A small text-conditioned image diffusion model, trained from scratch.
Model: 19M parameters, arch uvit, text encoder activation swiglu.
Training: muon at rate 0.0022, 6600 steps, batches of 128.
Rows from block 2 of the text encoder of a small text-conditioned image diffusion model, named by matrix and row number. Rows with one number within an expert belong to one neuron, the router's apart. Each number is 128 + 32 x the weight over its row's rms, rounded and kept within 0 to 255. All counts start at 0. Numbers have three digits each.
After each expert's rows are labels from the 100 texts, of 14976, where the router gives the expert most weight on average: "fires on" is the input token at the peak. Only what is clearly more common there than usual is listed. The data: photos of plants, animals and fungi (iNaturalist). In brackets: how many of the 100, against the usual share in percent.
# router: router (text_encoder.blocks.2.mlp.router.weight, 16x192, trained with AdamW), inputs 0-95
# gate: expert gate (text_encoder.blocks.2.mlp.gate, 16x192x192), inputs 0-95
# up: expert up (text_encoder.blocks.2.mlp.up, 16x192x192), inputs 0-95
# down: expert down (text_encoder.blocks.2.mlp.down, 16x192x192, transposed), outputs 0-95

# expert 6
router.6:135148158089140115148132094139161135099134129153122123205095113122088178173124102108141158075130078094145108156144020095133146133135179190188159134194131073117110175138128177134151108112062141163108173164144178074124149114181151131114139175157118108095113057164244093099080118145125090135
gate.0:104133103144193102140158123136116166116090132107065191116061102157170142155150163137145128144102108121093155098152171136181175120101177150169133114116164132064100143122163147076111119130146133083087151127100148089175117161171111072131149147147124110209097114132138147116145132137131183128
up.0:164113117115149132141177151038140149165076150151144138092134176109123133124109121123052123123085159103139200208156144140084070162156143166190111091108129100115145071156120122167138069087139120101188134127071082112126097103122133150146091092153150102077137115107101129153158099104102106162
down.0:133148139084109074123111104111106116151108143144145128113102140144136179080124049108101102110120116065186104110132126110121161129099210106103190162115040166115078107162156158066158103069121164073098153092088137116088090154085118143163147145108122106146131141132192129137127155094146120082
gate.1:125100099140108138153103094160100137120126136109111155103105096116145079108200099132223094147148149117153154109076121156164152143094125169149097120189188208129194159071149190114188142130096087121121142116148117100081120147108139096105143116080138135133105103124139138127166047135157151128
up.1:082112200109185118151177160109103101106162148166089136184092119127180146128116094104079087137038105116136107087127119177169157144120137079108091122103102099093141125131135135187145093169090130136115167120098135103160120144106099154115066092059132075133111165143095176161098156205115137159
down.1:137119177152110133115094123176181177147160090101117100148124123159159103133127157154145125074092136133098097164141104127098119152116125091087186175099122092169112056119217187125161156107175099106175039121142145128162065123079106137156148068107113135120120079139098072127103143062108131159
gate.2:136107113182094176081086149169138126181113118101119149128128113082133202159096107141128126147126184112052151111078191122158137061135132111113172145112092183140132151130136106087150109135045145126157164102106140148168097117063121165137148143092089139129105170117102131126094205156140124147
up.2:129098148120124121126102153137119163084166077162155136120136061119114098153177056125119138070132097141150120159141122122126174125104171102115154135119167168111153193088078100175167130133135163143135106116159117114096156126115086095119115160105170151106165102122148179186107109096080140114
down.2:148168073115086080103146115162177079146107137086121129175100148166105123091116096122119132143130101123094171146154151150128150121167117135127155174130144107134158153054122099124115121125106134133096107185154125146166129154108137162117066138147087066148109121177144110133153138091166144098
gate.3:122145147083182114128094118128096109132131144162129170053159124112101072092149143104089131179217149175095062164166127131121111087043146153131121129111177153150133179135188118112100140178153070146118149108201093152073121127116094081154161141069111112175139213168128096101204162138105082164
up.3:103158165120111089149131120163147131182114047129143128150094192128156116142084164111096082149098073168088135156102152150149068124147100140144135161148171152112137052169096134133129083133170155132171122128100162097121096095121145157130142144193117129172110116134100044166153134155161122130
down.3:125127100175124172143161161099098144077070123194157165105136142160160129101155116128203113166094114093165126121157145104152115117147126154195134140097089192106139099076129117127112126193130115205055123158163069156113114175147170111127161132070081090134088172134161137167080136150164118143
gate.4:035130118117128142130112080120082132064200143139147111088098097096158105148140116139118196115109077130094130127078131112122139139173146181149134120087152128076118146134102087084085144061137161144128162145102069116124185127147120183127136090130138102140102109088116146128125125081130141166
up.4:124117154169091055075116119166148156158140110108160076114176113140160144146168146149108173122105111130147148123144130049125150126087078119087087076131158189163140165114117173078132143086163192159069099160117137125149160106180134091079168067122132068197112127135112157141116170112148087139
down.4:171151081057109089122086145138089102163128149128100147117121150182081134134118096115170086062104099146125090111080160147088131091146190091144194189136095100167167112136196122172124135098095146127140138130184109133122090177111137117139160113128151109124125150146100133114064149132098146157
fires on: "sapindales" (31 vs 0); "order" (22 vs 5.7); "coleoptera" (13 vs 0.2)

# expert 0
router.0:181159114095137107171081095137139144135175149182093125143118087104131149133151142103172126112134112103143105180078069131171134170143145169125139076125176132085133077138136127088118124140140160083115116121132125105147125143252091130171181131149156129046082118081244072043113102147154099156
gate.0:111101172137125155110175108151100103095168079101196139074154165187123153119164112155149166101177104184106162168079082104108127114138114185095132101080131155137116136039065131133115168061101173138135130119151094093133145137095190086163141148186065111137133175103184091148100116079123096110
up.0:106154165225108133138117120115103080102084086153201125119128120136115129082115127144104150075123134113137160119094059095114161101142108091170116102082092166072165169130080192124115101163183176103136137112168079183151160163092220117115180139150100109201081135121128095160059135156127116107
down.0:093086137128146092137154182129094128145107200101155144130085110145149121117179114144159134174121176128106099196081148219116096126134147120071106091206099166117122105086146134106117122121115179076114110126096074157117119093144177084133123167153127141140091085111210149147133152139055125143
gate.1:140051120125148139117119140191108115109134114161180093149127116119131210107156172192140140113057142098094146170168130088111156085117105183081107126146137145094114163160218074107143171113106153138101137092133105116084159072101143125079110070129148090103128177132107186110153101171138169138
up.1:132076230074110166104129101108080132167081167070095141088146086122110119101157097073061153186109143136116143121146178158134096142112170163117127147072129059137121177121113168142161076149113120064160199107131150126135162098157123098132106129104110093122167170112170122088110115092104090098
down.1:102125118124124113081129104116139146092156181108097083093172112109149145155108088142186068148129117174082137161118143134148125082152081068133145157083142162216114168171120102157135166092146076111055141141129110147090121127153137182159120072098128058150145099105132137181107127152168118126
gate.2:122166057139096137066097126099131159101134176181159133150130095113157130114114158129097201115124170152111120129155151157174125113174151187107069156183100071121121126092138078163123135102062132127127132134091166142100061139123113112105123092084108128170177130149116097135163137145174112159
up.2:149096108104160138125144117117074015173134111106131168150142113108121129141135120105116098122153209183153079151130153051064109158141109170134126152083108173124079107109140092125060169124118137173124116195129168084097158122109127148087091182093145150088151158127139124133092114138119168147
down.2:133155155134142162072042100098126106089147153128162110153166137121173132108139161127065159109163139115063153127109130094193150084076080135087183104091152141149134111147137110079161104133086111110143081142109133153113076184099136109161084100127156126116104062069187150131164117127110099124
gate.3:138062097132059181164113132122145141142138060089170126133135179147132091058110150173077133106177119144150166121138092185077102091156094125173124128102143119118149147115161145140150130197147133090094139114149083136179120169046138181143148106155100133115083104150156130110126113065164064154
up.3:097125093119110087142144149137126158132073090128127113113126167134140124108096189110134143122204132143160122129130105117028101099165144167161121083180138134088125147091159195123121123195162157110116170154090131029188097170158097143105136168164069166096109177131153076118147167087149084118
down.3:176151161144125152119088133125154103153154110094140071138156092038129122126113099119075191171165139135164125078083100120166119106114122065129117145167102151190080103127106143114096102089120144127169154167158165119182117153160079100054103143196135173126155138064048171130141169088136053126
gate.4:055154113127115123182084075140218135117160155134096124150111180074127091116132108096113155125147155113129125126151149127135074173158150182102143125166139148122126133101157119082207092108152081119151137105122166147143091122128135166163165043107187115138155065138155153098079092103124159162
up.4:138073103071073114136146071118118135154096128149118092073136109132149148160112119182119157123122142124126170153111199088077196172113212134081074206134125077145126137175122177121140127188099097121189153092121079114130105140103088113120145141171117149114191172126097069103094132212169145129
down.4:101059147123144139144172132116152175170158135144117095110123169101127129126105141113071097122148179119093139062125088172118077173112108143112160147121139143089087153085146165164142083203139170164074153104144125171083108101134159112156086165121159096113117118104085095148108111138152098139
fires on: "<end>" (31 vs 5.8); "pelecaniformes" (21 vs 0.2); "asparagales" (11 vs 0)

# expert 8
router.8:113111098107156124139164060140118106108120158140128095210105101143088126192167101150126092098069096096164070116093151127171114161176138134086121149163125126098133158143109129178127141154087154109131135182128176117148161103164109136098070180215113149123147138179220180172063124136170086159
gate.0:104152082126103091096128143101086111211191140102112087155135067075135189099128107146112114097111100123140185096155120149138108153070167151146102142185163146078113158244121142168165082080122050102142151134058142112150129189155164085173098196157112171134151102149100080153133132060168115179
up.0:167124143142192094072109132143191156119068115158089186154117142185180154069103099138092093178129138092167149176114093106147072120140119101138165121158112152141113059157126164080102118141102199129101153190098153111142161177117122097118149144121097093156144112110131115142108082183130161056
down.0:118088141092154071143143137134147121133144135151140162118111147146154181071087107082084151111164083149130097119151155160101114143147175080095195156111119079130124105147156086154138135133074182137168136114161134155132090168140131111123190069164072137174111102209117162133163102107164185121
gate.1:139169183138108084137103116108149123134091139146166134129165138122255148133059134098084124087128135148076101092138127082121146109187099125139152151099105151131119120135156100111141081113142123169147121113087112164091124118125142186128145144085071167142141092142114158111215147144091162174
up.1:146082135108124118143157170138207126130142109125144156088123154126113112054130151114115163134114197174161108116087145135156077139119198211103120156177109127144169143142134067090092104101178058142150092151118125080115137105107169125120126138084149095056192093169143184139127178135133123120
down.1:165089141184098130217100131114096146084107198180159149086128178093182197117134189132122099114133120187129164117179128079159109088084137077142170114111109091147113152108152161134129122149077142120151158098121184133124070122101154114157119135165085116100112127091104145129112131101165113107
gate.2:216102103166117132123112149139112087149156139179145086142112130107081132070153138142137164084152118090117100169162100122119127186137115121128151154161106158100029118138125142027159163140153156077136157202093097087116157159148114095131176133109087094171131149185119084163138181164129127086
up.2:177064079108152113063115164119102111163113135188106135099109128124147117084124191158151182112085133089062125167186079151165079152130086141114135107130109165096081067146135123087136136087194186084108151144096095086132126115167112093115155176096142057187156149089121102154179154145153117107
down.2:121081166096131118128041146119107109131142134124112104157115141082142187138134149109163094118107122156077086059156211100123122129090186090060097090184127156180061118133128099110115137111116120133129140095120116160153116073109101149162113146129149192126169147177206118189106107127155151105
gate.3:132136104133150137111123100157043137105119192128128126154117117199087071085177102112193178124138162189189118036135130119072116118116141073123100109149138147126172130113112140167106154036117135082171163133149117104142080107130139134157100105132176173098095128145076087144119060120090112154
up.3:116100100071104135101105084142141168120168191105091150160133107197074098052155094126142120126169137180181122112144094107094130153134149125116090126117103142153135121140145109146116172176117177082127103147116122093102087169153101156084104095164101161157149157130125116144097074068156086169
down.3:098165100166101142212081152086092119048095109141205102167162134095133138169161113106156146153132092087146184167099132107075127090093159119074079115136142105060120111162103155134174099172190143132081103172119107101095106142097171153149163139164161109099147099134087180107094111095114147137
gate.4:099115131151140165122150105116148148082085173104181097150133150157127146118084113154157122120134117097125111151122152151177143097144128132128083160095056123153110090110146173114184128110158100066142135143062167142157117136113168111132139136144084141116197092045156118143189120099146152156
up.4:121107118144104147117152122187182143144111123178120088147075183143126157130132146154122147103116153083139131194149162142150155123145074115117129161097093192131079095109181159100138128115174081098167142181097118083103096068149162109113097154134163084062191095041203153132139053151084125158
down.4:133075155148066139134146109100148087107123158078142133141162172138087132138114149157129209180157121088101033122134113090165040111110093119106096173133109173097110182150117118142090123138055135219112092137114112096157111128159122150206142093092151199181176125099121134100113146156115061103
fires on: "<end>" (51 vs 5.8); "passeriformes" (23 vs 1.5); "class" (19 vs 5.8)

# expert 14
router.14:074083129115201102160107105154133151118179130143122109172145129120078157139156106152146131122138098104108064109127103142134096150123097085090113107149115115118091121154096149057087118174176122046047152160118190000130148097158144185132130138117105114112134114114165173087131193125139076105
gate.0:127155104106109120100133100092135108178141128119038111133135101106080073100126176087155115158151168168103093118147136084177104133124232117105148161150123127153127162152161074172096113086127152082102166113135145128116145069130063175181116111135126125171076129100153078197111140077114103143
up.0:153031163170132159136161154198149142058127141077184201161110094113161092144129094135104142074161151078176133137173108159087103142129059160159098127134120115108143099118106135077145153119175147102132084143132058112125135147143140082093109173149088137129145124087151118121106101086146155144
down.0:142120067140120116073109120107142128093185126175192135115149130107120103127117120115121128104073095112147122095167094109115099129120179131080166135173149069131136091162157157124156092164137102078098188129064125124090124135125108061185067141148130123175104089144081110100145067121138062145
gate.1:148161140104153065142102132077092152150130148142179112051172119090093151058079156184069142154112127119145120056121111079114139130133159123132153135118086135158122114096193032163128122124103147101083111113165208142140101193130161122170158125094074188137095144096154130186140109102137159168
up.1:112126062122123128120060107102112138132157161162123129063134093140115165091138215162163182131170150117083158080127114123094143105154196131120092069102149086131101082101116086173128144066141133083133086092115131129208112137166160103161148108090110141141091153120158141120131133129140118103
down.1:106138172148095123144105150145128120040111130176179131141107092106146171102123155127113083155176109087101169083172105127137101161144111106130200178092049153063092073090156211116149140141150126165132125096156134172070130169100119168120101138141138113145159108138112139155094170165151108136
gate.2:132125160148062119086153134099180115117085119105158130120112088151144100154111143148162169118097189124122117168188118151127153118193111188142162123080156086127175124121183108133121102105118142138173058132166086196081143162119199166065148125086099143181076186105138148066124077105089144198
up.2:178145126130109067129106104049146136136144122127162132099130110204167119115112143181150152151136142067076138030150092162106171099119069157152102108052126080125140164127130109125117097158171108120137101115145105118151115170171183145071091162103120110173074185113159155107130101155121128138
down.2:142157142145102113210085140078170095062117126094066112116145160159115146113117117171130138138154143109123158097124180084103110176108192090130144111131076188102111122107090165196158061101139118193147109146150133136134154131129119119121057168099169174159162107120142111127122087109173097213
gate.3:170134141123165130145161106108157200136155103112112178103165091126129146129100140158192130095099111142089132117182102121147106094130128102096113178164100108122100113111130182106140110031126154173163131150125096099120174130161127177099165124130119126163153111158117117104165114098116109104
up.3:157074120112122168118079114147128117186083168105133064106086125142125100178153096151198080155161166114097131113103110165149107144069152145118110169053151161159122136118196099142110125187086065123071133105093122151113097117101091166156121137154057131107120171190101130117161118146122182107
down.3:164101081147180162149130150136120107121140113147138162154116191118186147138105168125173125136091096081126169087119127094114090138164106136122140109088126121195074092145168111131108105171147138086158087077179095089087113112138134142154101073095141141083166104085134133128099102149089137122
gate.4:191105095195181114156175118148113095101151153101130120092170117088092098103084112137144152138125061164045117090120151109116166098118133102071161102189152137091161177112148088128126097111064137131119120082117142144104131090134137108122131138139173060083146158129158103084079199159124141095
up.4:141103046143153157125118094120109099084119153114141078171148096123140160119111161097134167146137121128067169063156166097112131149126163100043117170152157100134136095088159114144115126142067131145112115062103158143159131040123129147184070108132143092118156183176104128098147096137091171107
down.4:118108141110096111125145131107104194168116146149159129169131091195132140154090136093152150150083142195125140117135148080121154152166128096114139139152087119163088070107098106114188073105122161141061119058113116141179193157125183112097125130162153128121108139137165144137139179106126160143
fires on: "passeriformes" (41 vs 1.5); "charadriiformes" (24 vs 0.4); "gruiformes" (13 vs 0.1)

# expert 7
router.7:136125172113125136138129089162150113110137138172128163210113122109133152167122112104145066138078108136122133121130092169143087193158168124064131079160104137128122137129118111096121058141114154139123179068154169145149131066156179158132168096149049144109110127080187145109125123104157100115
gate.0:121089185071133098141104143168056120093177135099152142128131120134125132117107132138151137151138100138179124090126114171106117122106144130171173157159173109084127105068137108091163130150099142090082082071106127147110101099099175147167207170132164174132061073158113111113100139137132079104
up.0:100146137148105114123143085102171128143171130150097144141140152172154154142154131132171138168088159140140150197135103096150148105149108143115100115114111123182084097154120143124131161154143171145146138166183101108130132125163041096047051129105112097153137149167117062173193143109069136042
down.0:153090128161173134120134093104129116162120031162112120149119150223127168078137096116128112077123133111138192116076145156132129117077158081194090151119121180102117102179166077114118100129033111179164151071132159118158149147135105119170163144137139114137095119119138085102126131122119161121
gate.1:100130088123105121119144167146130129156159144150133167146145052073134146148150120131121095140137145146183041094111142098104121130149145140115151172109118112140072117139186124094091167130107124133133153139112127134120148117108104155103067074056107093154087134148090110147077123073094132169
up.1:157116159144191110126107126101118097129086115138131109118148221164121123154123115123174136166161128085073215155139157154118142068135071111139104151162116105071194188109088161152148079133130144132140143078106087097151136153121150114143161173150167183089122079164111127126136114219169126106
down.1:210141166169102077177150038174171065141131107096159156164127126127088088150142139118131107149140114134120136115139135114152097109095109106161091138168118170158120146119184091123168136135076066141086089076124121203131146108103134119108143113188169174146108140115090101151142114128109126148
gate.2:128096096169078112144172124140086127176149151111154066121135069142124163125134160145119080150112078148160121180113096138107088086131191145072178140116128151119147143121206123085168125158134044135115115106109160088127083117135142147129128144162097135167200164120155131149070089137112100149
up.2:093109128165115155117147136086193155191143102128150146151112192197100084139077168091145150096124119151113125079151161141148136190085106096146123120164121092101161103120118114132150137162140208135144088136110136164128095134122042138150160094098174121119146072124094098159151167113133104118
down.2:126106153115094178140125061172090198137175105079114129096126083069082087152130183116144129173164133076086101135148112115207131074145120178136152136134098166124118130074161120126125049155083126137075083066128159152123095158117112146067127102115092100128132158129103150093146080081171125147
gate.3:165133112148133113121095155097148094146174146078118170100117104136087139047131167152152130132187160149126091150115093134068101072122083151147123117106146131133097140113096166081164129170160205093097108141079117173135067064095120089134111162141153100120081119178103129101130182147147147114
up.3:112113153137091187095109141115148137131135118174130066119102136135104197167120137169129119071139201061103129150103189125113178162111130075105169125103104161089150129104079148119143065120090089117144155110137129137108161147133127141155077170142146154121141188103103135059074150115154120110
down.3:097126173125171079150109093183115153081163096095129102132107133168114121135166198141105112168151153128082098104146053162147121154160148134103109140117076138133137140129164148117121114171153164185073163136058094189141119134140104050147112092085182078182171133078149095103145148155148138140
gate.4:112110128137158121125134175149093144130163138046144128136113128101094070086177157152095168140156036083122112100158137158128133145130086150090139112077170120139176122074149120166129083156148141126106060106116110141111069177133131113095179091134123197158125096131143122174177133155138140203
up.4:154152137087063156062057138111094106172123104099110144178131141147112162117083138127126130157164107106101167096169105095160073110070123146172114165114078127144147147118169170139194149105086070100189196159168138106187138056130107074130145167093066111100141166135136121120140133123148112148
down.4:111046107134125138114165102102165137134126083131102116108133148089149151140172142095132146164153154138126143122160112100136104137121094129119089093167175081091135130146108170135115129142164163104126089099177136112084096100070115054084151126129112188161191134139157193114151159141166109176
fires on: "lepidoptera" (46 vs 0.8); "orthoptera" (16 vs 0)

# expert 4
router.4:128122091109164123147078136157138189087146162185051085170102176085094166136139116165133135141112104109142112128142127150081044136144157141076164180082117158122107113140143136092102114134151119146199169171152165139134153098209113120118160139211140150081101112150124195105087110169105135193
gate.0:136093132129112190057158143129048150152128116134140142187143114126080122150106087152140108041130147093113088126104080133085175172105104145140109113230146115148090130095123179115115129142166114103092119133144077129189112130148141166170109157119077125140078181068170123142177219148072126112
up.0:100131120114134153137124152095161070140217086125105122080193064153165109108140182142145089171085136174056183089143147135146142100104162145181096101156169088152135151142159098147068132118128170095105105131162137158136147114122097152143160063180201125146150093145166165093074148133126044145
down.0:188162178141123148122150096129108153113114113180084098189116183182143160162117143087133128057105090104157119144089158133149160098138085169166119119151116105085165124133101143105121152129127160099157150140104121162084162159093098135097175102143112138129178138187071157112178102099073142100
gate.1:159143141128125162148109132099098182159086139131157156094152173074145166155156030153123116204141190123164148142128125135091112142150120102138149148084104155097122187111095114137097149132134147105119114074125156151125149149088166107147121136140073166143163074146186112126113115098151096186
up.1:130067116156164089147116139138107053147111152102129117105133175099160092134149111133110136146197132144127191158107157171161170125150095142070176139082137139146147136142138119131128039159137146104130131093035095146159147242138118147158144156112196153101109098129111082121040109093094130073
down.1:136095098204054138164103147101146154092123157122145151150130106115133148118077165179157122136114157162171099092142094100119071173107085130153089083114133154202130106118055154156078120099107152142123087156081094149125152132175128181124101099122141190136154096185132142080088127154093097150
gate.2:185119172136097133173078112138155190104165118124144142123084123159095163175091149135183047175156105106100166157148154123093165104107129098160093089181086133153134098121176099158143128141064124104118083083117144133104071157131151140147119126155123150088173118112172183073136144150105164146
up.2:185095159158077173120106137141161180112164036130150104172084094167117146159100102107153081171125139139097173129151174120105139068123157129208135099173096144148138126116130119142161084178097077109151085079139127124120060148095135103104098148144124129118156135130150172091129117170097168119
down.2:132156108162055096125115160205181060125072151096101147052093114166066166145141150147108119129178126143135103152137155142086131128146130181108153102154077138068124175144175108128117199139121139128092096126173141092140073154201106105119125135116128139165154118112108121133053108086163116122
gate.3:132093105122145104114090106175073136140057157127158111112124152155080117123132135174118096133150136114162092140072158149093174129167111147154104114121165159165122102108124135069154029099164115088154157143095077120145121108117171068155173221123133162187114126175133169141108058124122102097
up.3:110152150128159169133203112074167145093155131102064140080172170152172147172143110084130145148075056137148101136139090145174124122097138111173082161132134113161095090173102136189113191150124107189074116139203131081138144110079086147194129117128161075118118143126098122165103145118110126139
down.3:136163106121176069115130107086138121114112109150185130167134096152084163108147063165131149097089163093134127108129142134089153130114092157181148157103109104122123126105096148087150143139040041096129122133145169110154137145119109118128168111169105083110141128148138053151185143166112149135
gate.4:148115104107150154129138142100118069154148104153117172156112119038143122103120127081106106189167129132046098122145157124099175092104169129158171164151130141126122098092110166142135143147163062073117120099109158095118043138150169116152179121117079115159113128110140043161144109127136160165
up.4:152117160145110124143130135151153091103167107050080136124127164144131166137137123084114110165117071105132096107156095146094133128169108082132109127123111151173111071157132147108183125128103042122162157104109162196177076153112107135167137188099136144196038105086147137164185130137140145143
down.4:153070175098164136108079121049115164095132102073135121138112130141125133165067104160146108199085188100131122120084180073184101125139164132168135199127102144217100119120131153171125096111124070113093081158131126074096160145132166121175135141117153155140151096133121098087126153126141143110
fires on: "charadriiformes" (59 vs 0.4); "crocodylia" (12 vs 0)

# expert 15
router.15:163099129096173128198116121154121104121147121209164122190130153155125127155179113120143149109103139090142211166180108161176129147155129162126165139150133129109138121157155143105128146157155163098165171153146181117160144124180141099202165179125118141128093138186173193138079164116147094201
gate.0:122174115065122165178188124110165158176118072110151121171122135157080115153112094125066130092129099175111157142091137120065138120099110159112172085159094124142185148124161116150181125169138079117132084172117127102138140120107141134161180091170070130110149096120156052110053127086148157138
up.0:167094139152155096135152122119206153194100165129163179137119174184159142195121136118132113161124183131133168142090102127165158145080078143053140109114098146071168118177094173145141114105109150103133035133064145110151117148187160103123135113108091098091109147200101062133113141134153108144
down.0:124164066131139101134162106181055107066078096082175191120189100087123146070070140121122125054127067145123109106149146093127135093180129099111185089160141103088070155173105109164125182155155083096077116156128125189122094146162131128092156136145136101137136126089150106119158112156128178156
gate.1:164215091087139175142136070151111109171129149083128153122115130140077119121133102160174083182088086205127099076104163102150133121126149151165087101084158151129137132135141145083092101078131082140141130151079153141135115162137103124122097154196140157081047150199114191123186114093027144128
up.1:179071117096090135107146147136140153061087139125134187095154123142120121089112147116131147057186151105186109089192115129123091146140119122137113125193131137103088089144128126167139132123144132147135133112139105101103164105105149107130205147122142124228111153131108081193130142101100081133
down.1:163103108081149127110066128129237089135143110109119135100109134162120117126142175075127126112134160110112137133146101104128084087153177079082166133118142182121143104161106119094130121148161185151192139126120164126131106123094152166188192157101132115103088119156130155137155104186177164098
gate.2:166159134120190139165154144056141148166115096137104110125187152087073183133099142171128054110140106116140123118139174130184130150183114148107130110152088119151103156153084122119094122115093183132152109095129180078127147143137185173102078071121090183069148138102184143090144134210164162127
up.2:113206080165169145145109163139178137117164131180165165136157169165106150065140134144138113084137104149118114159143124122148122088186109119123173095182099120145115170093136138142136116113124160163171175127184101098160139107123135107114084099122145114130134083053160153141121157106169139112
down.2:131106166118186097080082151124106166079116107119174104116144167180137050132136111000135145120098101182168102144100110145104088158170103073140101141161116155132103137166135131110151130110131108117082105145145117106147105112182112107131133116109154117156148180079097129117103090188136169114
gate.3:091068164155138129121135119113067120152114145123078155109158175132165171131127187111152185192155103129084075098155107131118103154127066153174123070164112109180095109119182129072156209131149067095137161179195146129086174122196151122080096118081094133171100144158177158156118168109137119095
up.3:126141157176118142136133138146141145112082127127107082166166086147148052093106125135109129161132070186179072131104151108132162107191157080102118141063114169107107133138145121075145116174132127138100138135117208163134129130108110160112057152146116097079157108110061147062122164188165142084
down.3:134090159152119134115164163100123138169138081125133117144167139133168186111147127164166088169174110112148144046119125092163145131045118193121184127109129166154125165133103121116086211160142137155208124082133121104126113139143114112163120099065112164088109139108153204126163156089163111144
gate.4:123097108146118124076137106107135120155131131114129077137144128114144086152112127072127168114180157131149111151153111090129131139125166119151075148112086111105124147100124112075148124116110141117131130157089106141151208106145140135134147078160156082094143107106163120118153075154159161145
up.4:130119196104130160127160104175147124144011127148116199209146084100121168102106142120085143114153139121147110083145159144124113121134177127160163155098125142056173190133132142124138136115074175067113127092121119148116139142147143111147123140104102127107077109160127101115129114091098116138
down.4:096126055089109163138142119132112112138081127117138139112149136069091145118130102128132089193146126102121123172072134044122155118178115173075135068165126115101141101090127167183140121091099086153156151112140160133072167113131106116067068121124158073170192106184118122059108167140156180093
fires on: "," (59 vs 17.4); "anura" (18 vs 0.1); "apodiformes" (17 vs 0.1)

# expert 12
router.12:190169121101114118116065103158148118061127158168103173203071126133140067164143102117122162127058099131140080153138077127080108162136088158085098167131101130069089122126125057120115065132145193019178148158134144121134138106157123077114148104146148146071105128130172170099106088090158093176
gate.0:152153175087077106077169143156125152137100096120170138139162115138140137077077149129107070100154086095122154136135099075143167107124157185110136084128142122066197154082159129181110093096064184155148167128090136122125168121128148134126178101180130140158148168108127076145148142128165090121
up.0:124154093108157153208143147139076109112146126132123062067092106101121130162158130099162155105101141178101092095087088207170112158177106128186163159087103176170069115131148135108079136146180103045095079103141128132131107111128100155179121165083178123092079130138157140115147143103115118170
down.0:113156155148112134110091141175178151163088154143095160122119102125108138146180124198118082168197139155131069154095153100119171142118119182144125145099114178093153119111176112112149107109160128123164115145150085189134101071138133129142120126125087155102160153150153170114183089151130136111
gate.1:083137131111105141099157166116126170088140138174121102087146128123121123197156172126143123118081136066088154131080164161167142093126126136159112150121141159171140129130073161158111149156115174123131188142150165202154125152117162155072082121141099016121125248124135117145174159088115144038
up.1:091099157121160115101108110110090085188095097121055148134149160180125141154113160193131143143162128164107139084164079100095116143119165158074133107063143114162127119161175166124158135113122077171137144065159122115133067048095131180174127133135107198122140103098166093083150103103102120118
down.1:129080089105166156086117187154076056162133101166142139137112058153111133090122133128129132191108145071112082097129113145161154130137117115164086113166114172181118123171172175188056200102144164149089082140131115142122124190143145076132123100175163126151117131152119162083135083100108094125
gate.2:118125182102116144136140166105091102138155111151128122117101065159135134144137066096121080070123137200092131079109128099113104097141123050116168144152182122160107151129046181123118161155102125104099152079119123136154140070133144141132182134098163054177156136116094111107171145157139149127
up.2:102158110099086135178103083186141139070194133127073107121129106128104076098153122129164143134155197221198098152097086127133133152146124153201096094150131174144053133162126148141106074117118164119126129083170091171117151134086161091077134117145092159144055099127088127112140117099103128136
down.2:104149171131063144108194136120154163085126111173136072089191167084107066115088135182139118144135107132098095144146115075074131159169067146169168169172180160105165158112128075048180106162164126062084134136146103109196093100121115118096142195167125174147085109121178193094106143112108105138
gate.3:211095144134152170132143138104113117148102110129175137185097139162100188149150167074117135089124107130151086158138112169127123151164121123087090130171126119123142056099118098079098160099162076106116155173091181083160144100109140186086155173140169085094084168153142126147150130171160117143
up.3:134173141096103192096126100188068152105066155139103146164132177101163134117123090174141166168156142133148128126179098126191117129038152149123137115098071067154133124143087168126103141142085156113108141120125112158131145135144132147107115135098041112176132185144077055131117161077153130149
down.3:102119168094158087092098072092152143122145164161196088109124180123102097170164177062122122111083109103090141143110118116099164098128123107125100081123073114148094114097159152129167072181136139087103125082108162148089131104146120128144110098140080089160132153142095073117151155121117134165
gate.4:135169138112108116085115091119118166170119121117160144189100204076093158103151113163112119152161163143115122171133138144163153086145080143081110137194158075112108161119166114143139089134133088140105127092145137073128133118130101135154090141108122119176126101126080121162199130070141104142
up.4:171106159147148102111089132140192081122131161118087101106146111134148122121099131150128101158065181160104099138050162149123085107154112108146074076140115145187094105122048114121134121175147145155176156142152174153070212185134101118139076136136132137159099121122131142077046153210134181116
down.4:103098155118110124107170143106070106159124165090137176153054101099193201149156158105118130115128171162065114185152113139054115137107177159103120183120156045130159083118227115158060085158144110098147121161152061114089125134136180111123159144149129171096143105099120184108142113121181139139
fires on: "lepidoptera" (44 vs 0.8); "passeriformes" (14 vs 1.5); "insecta" (11 vs 1.7)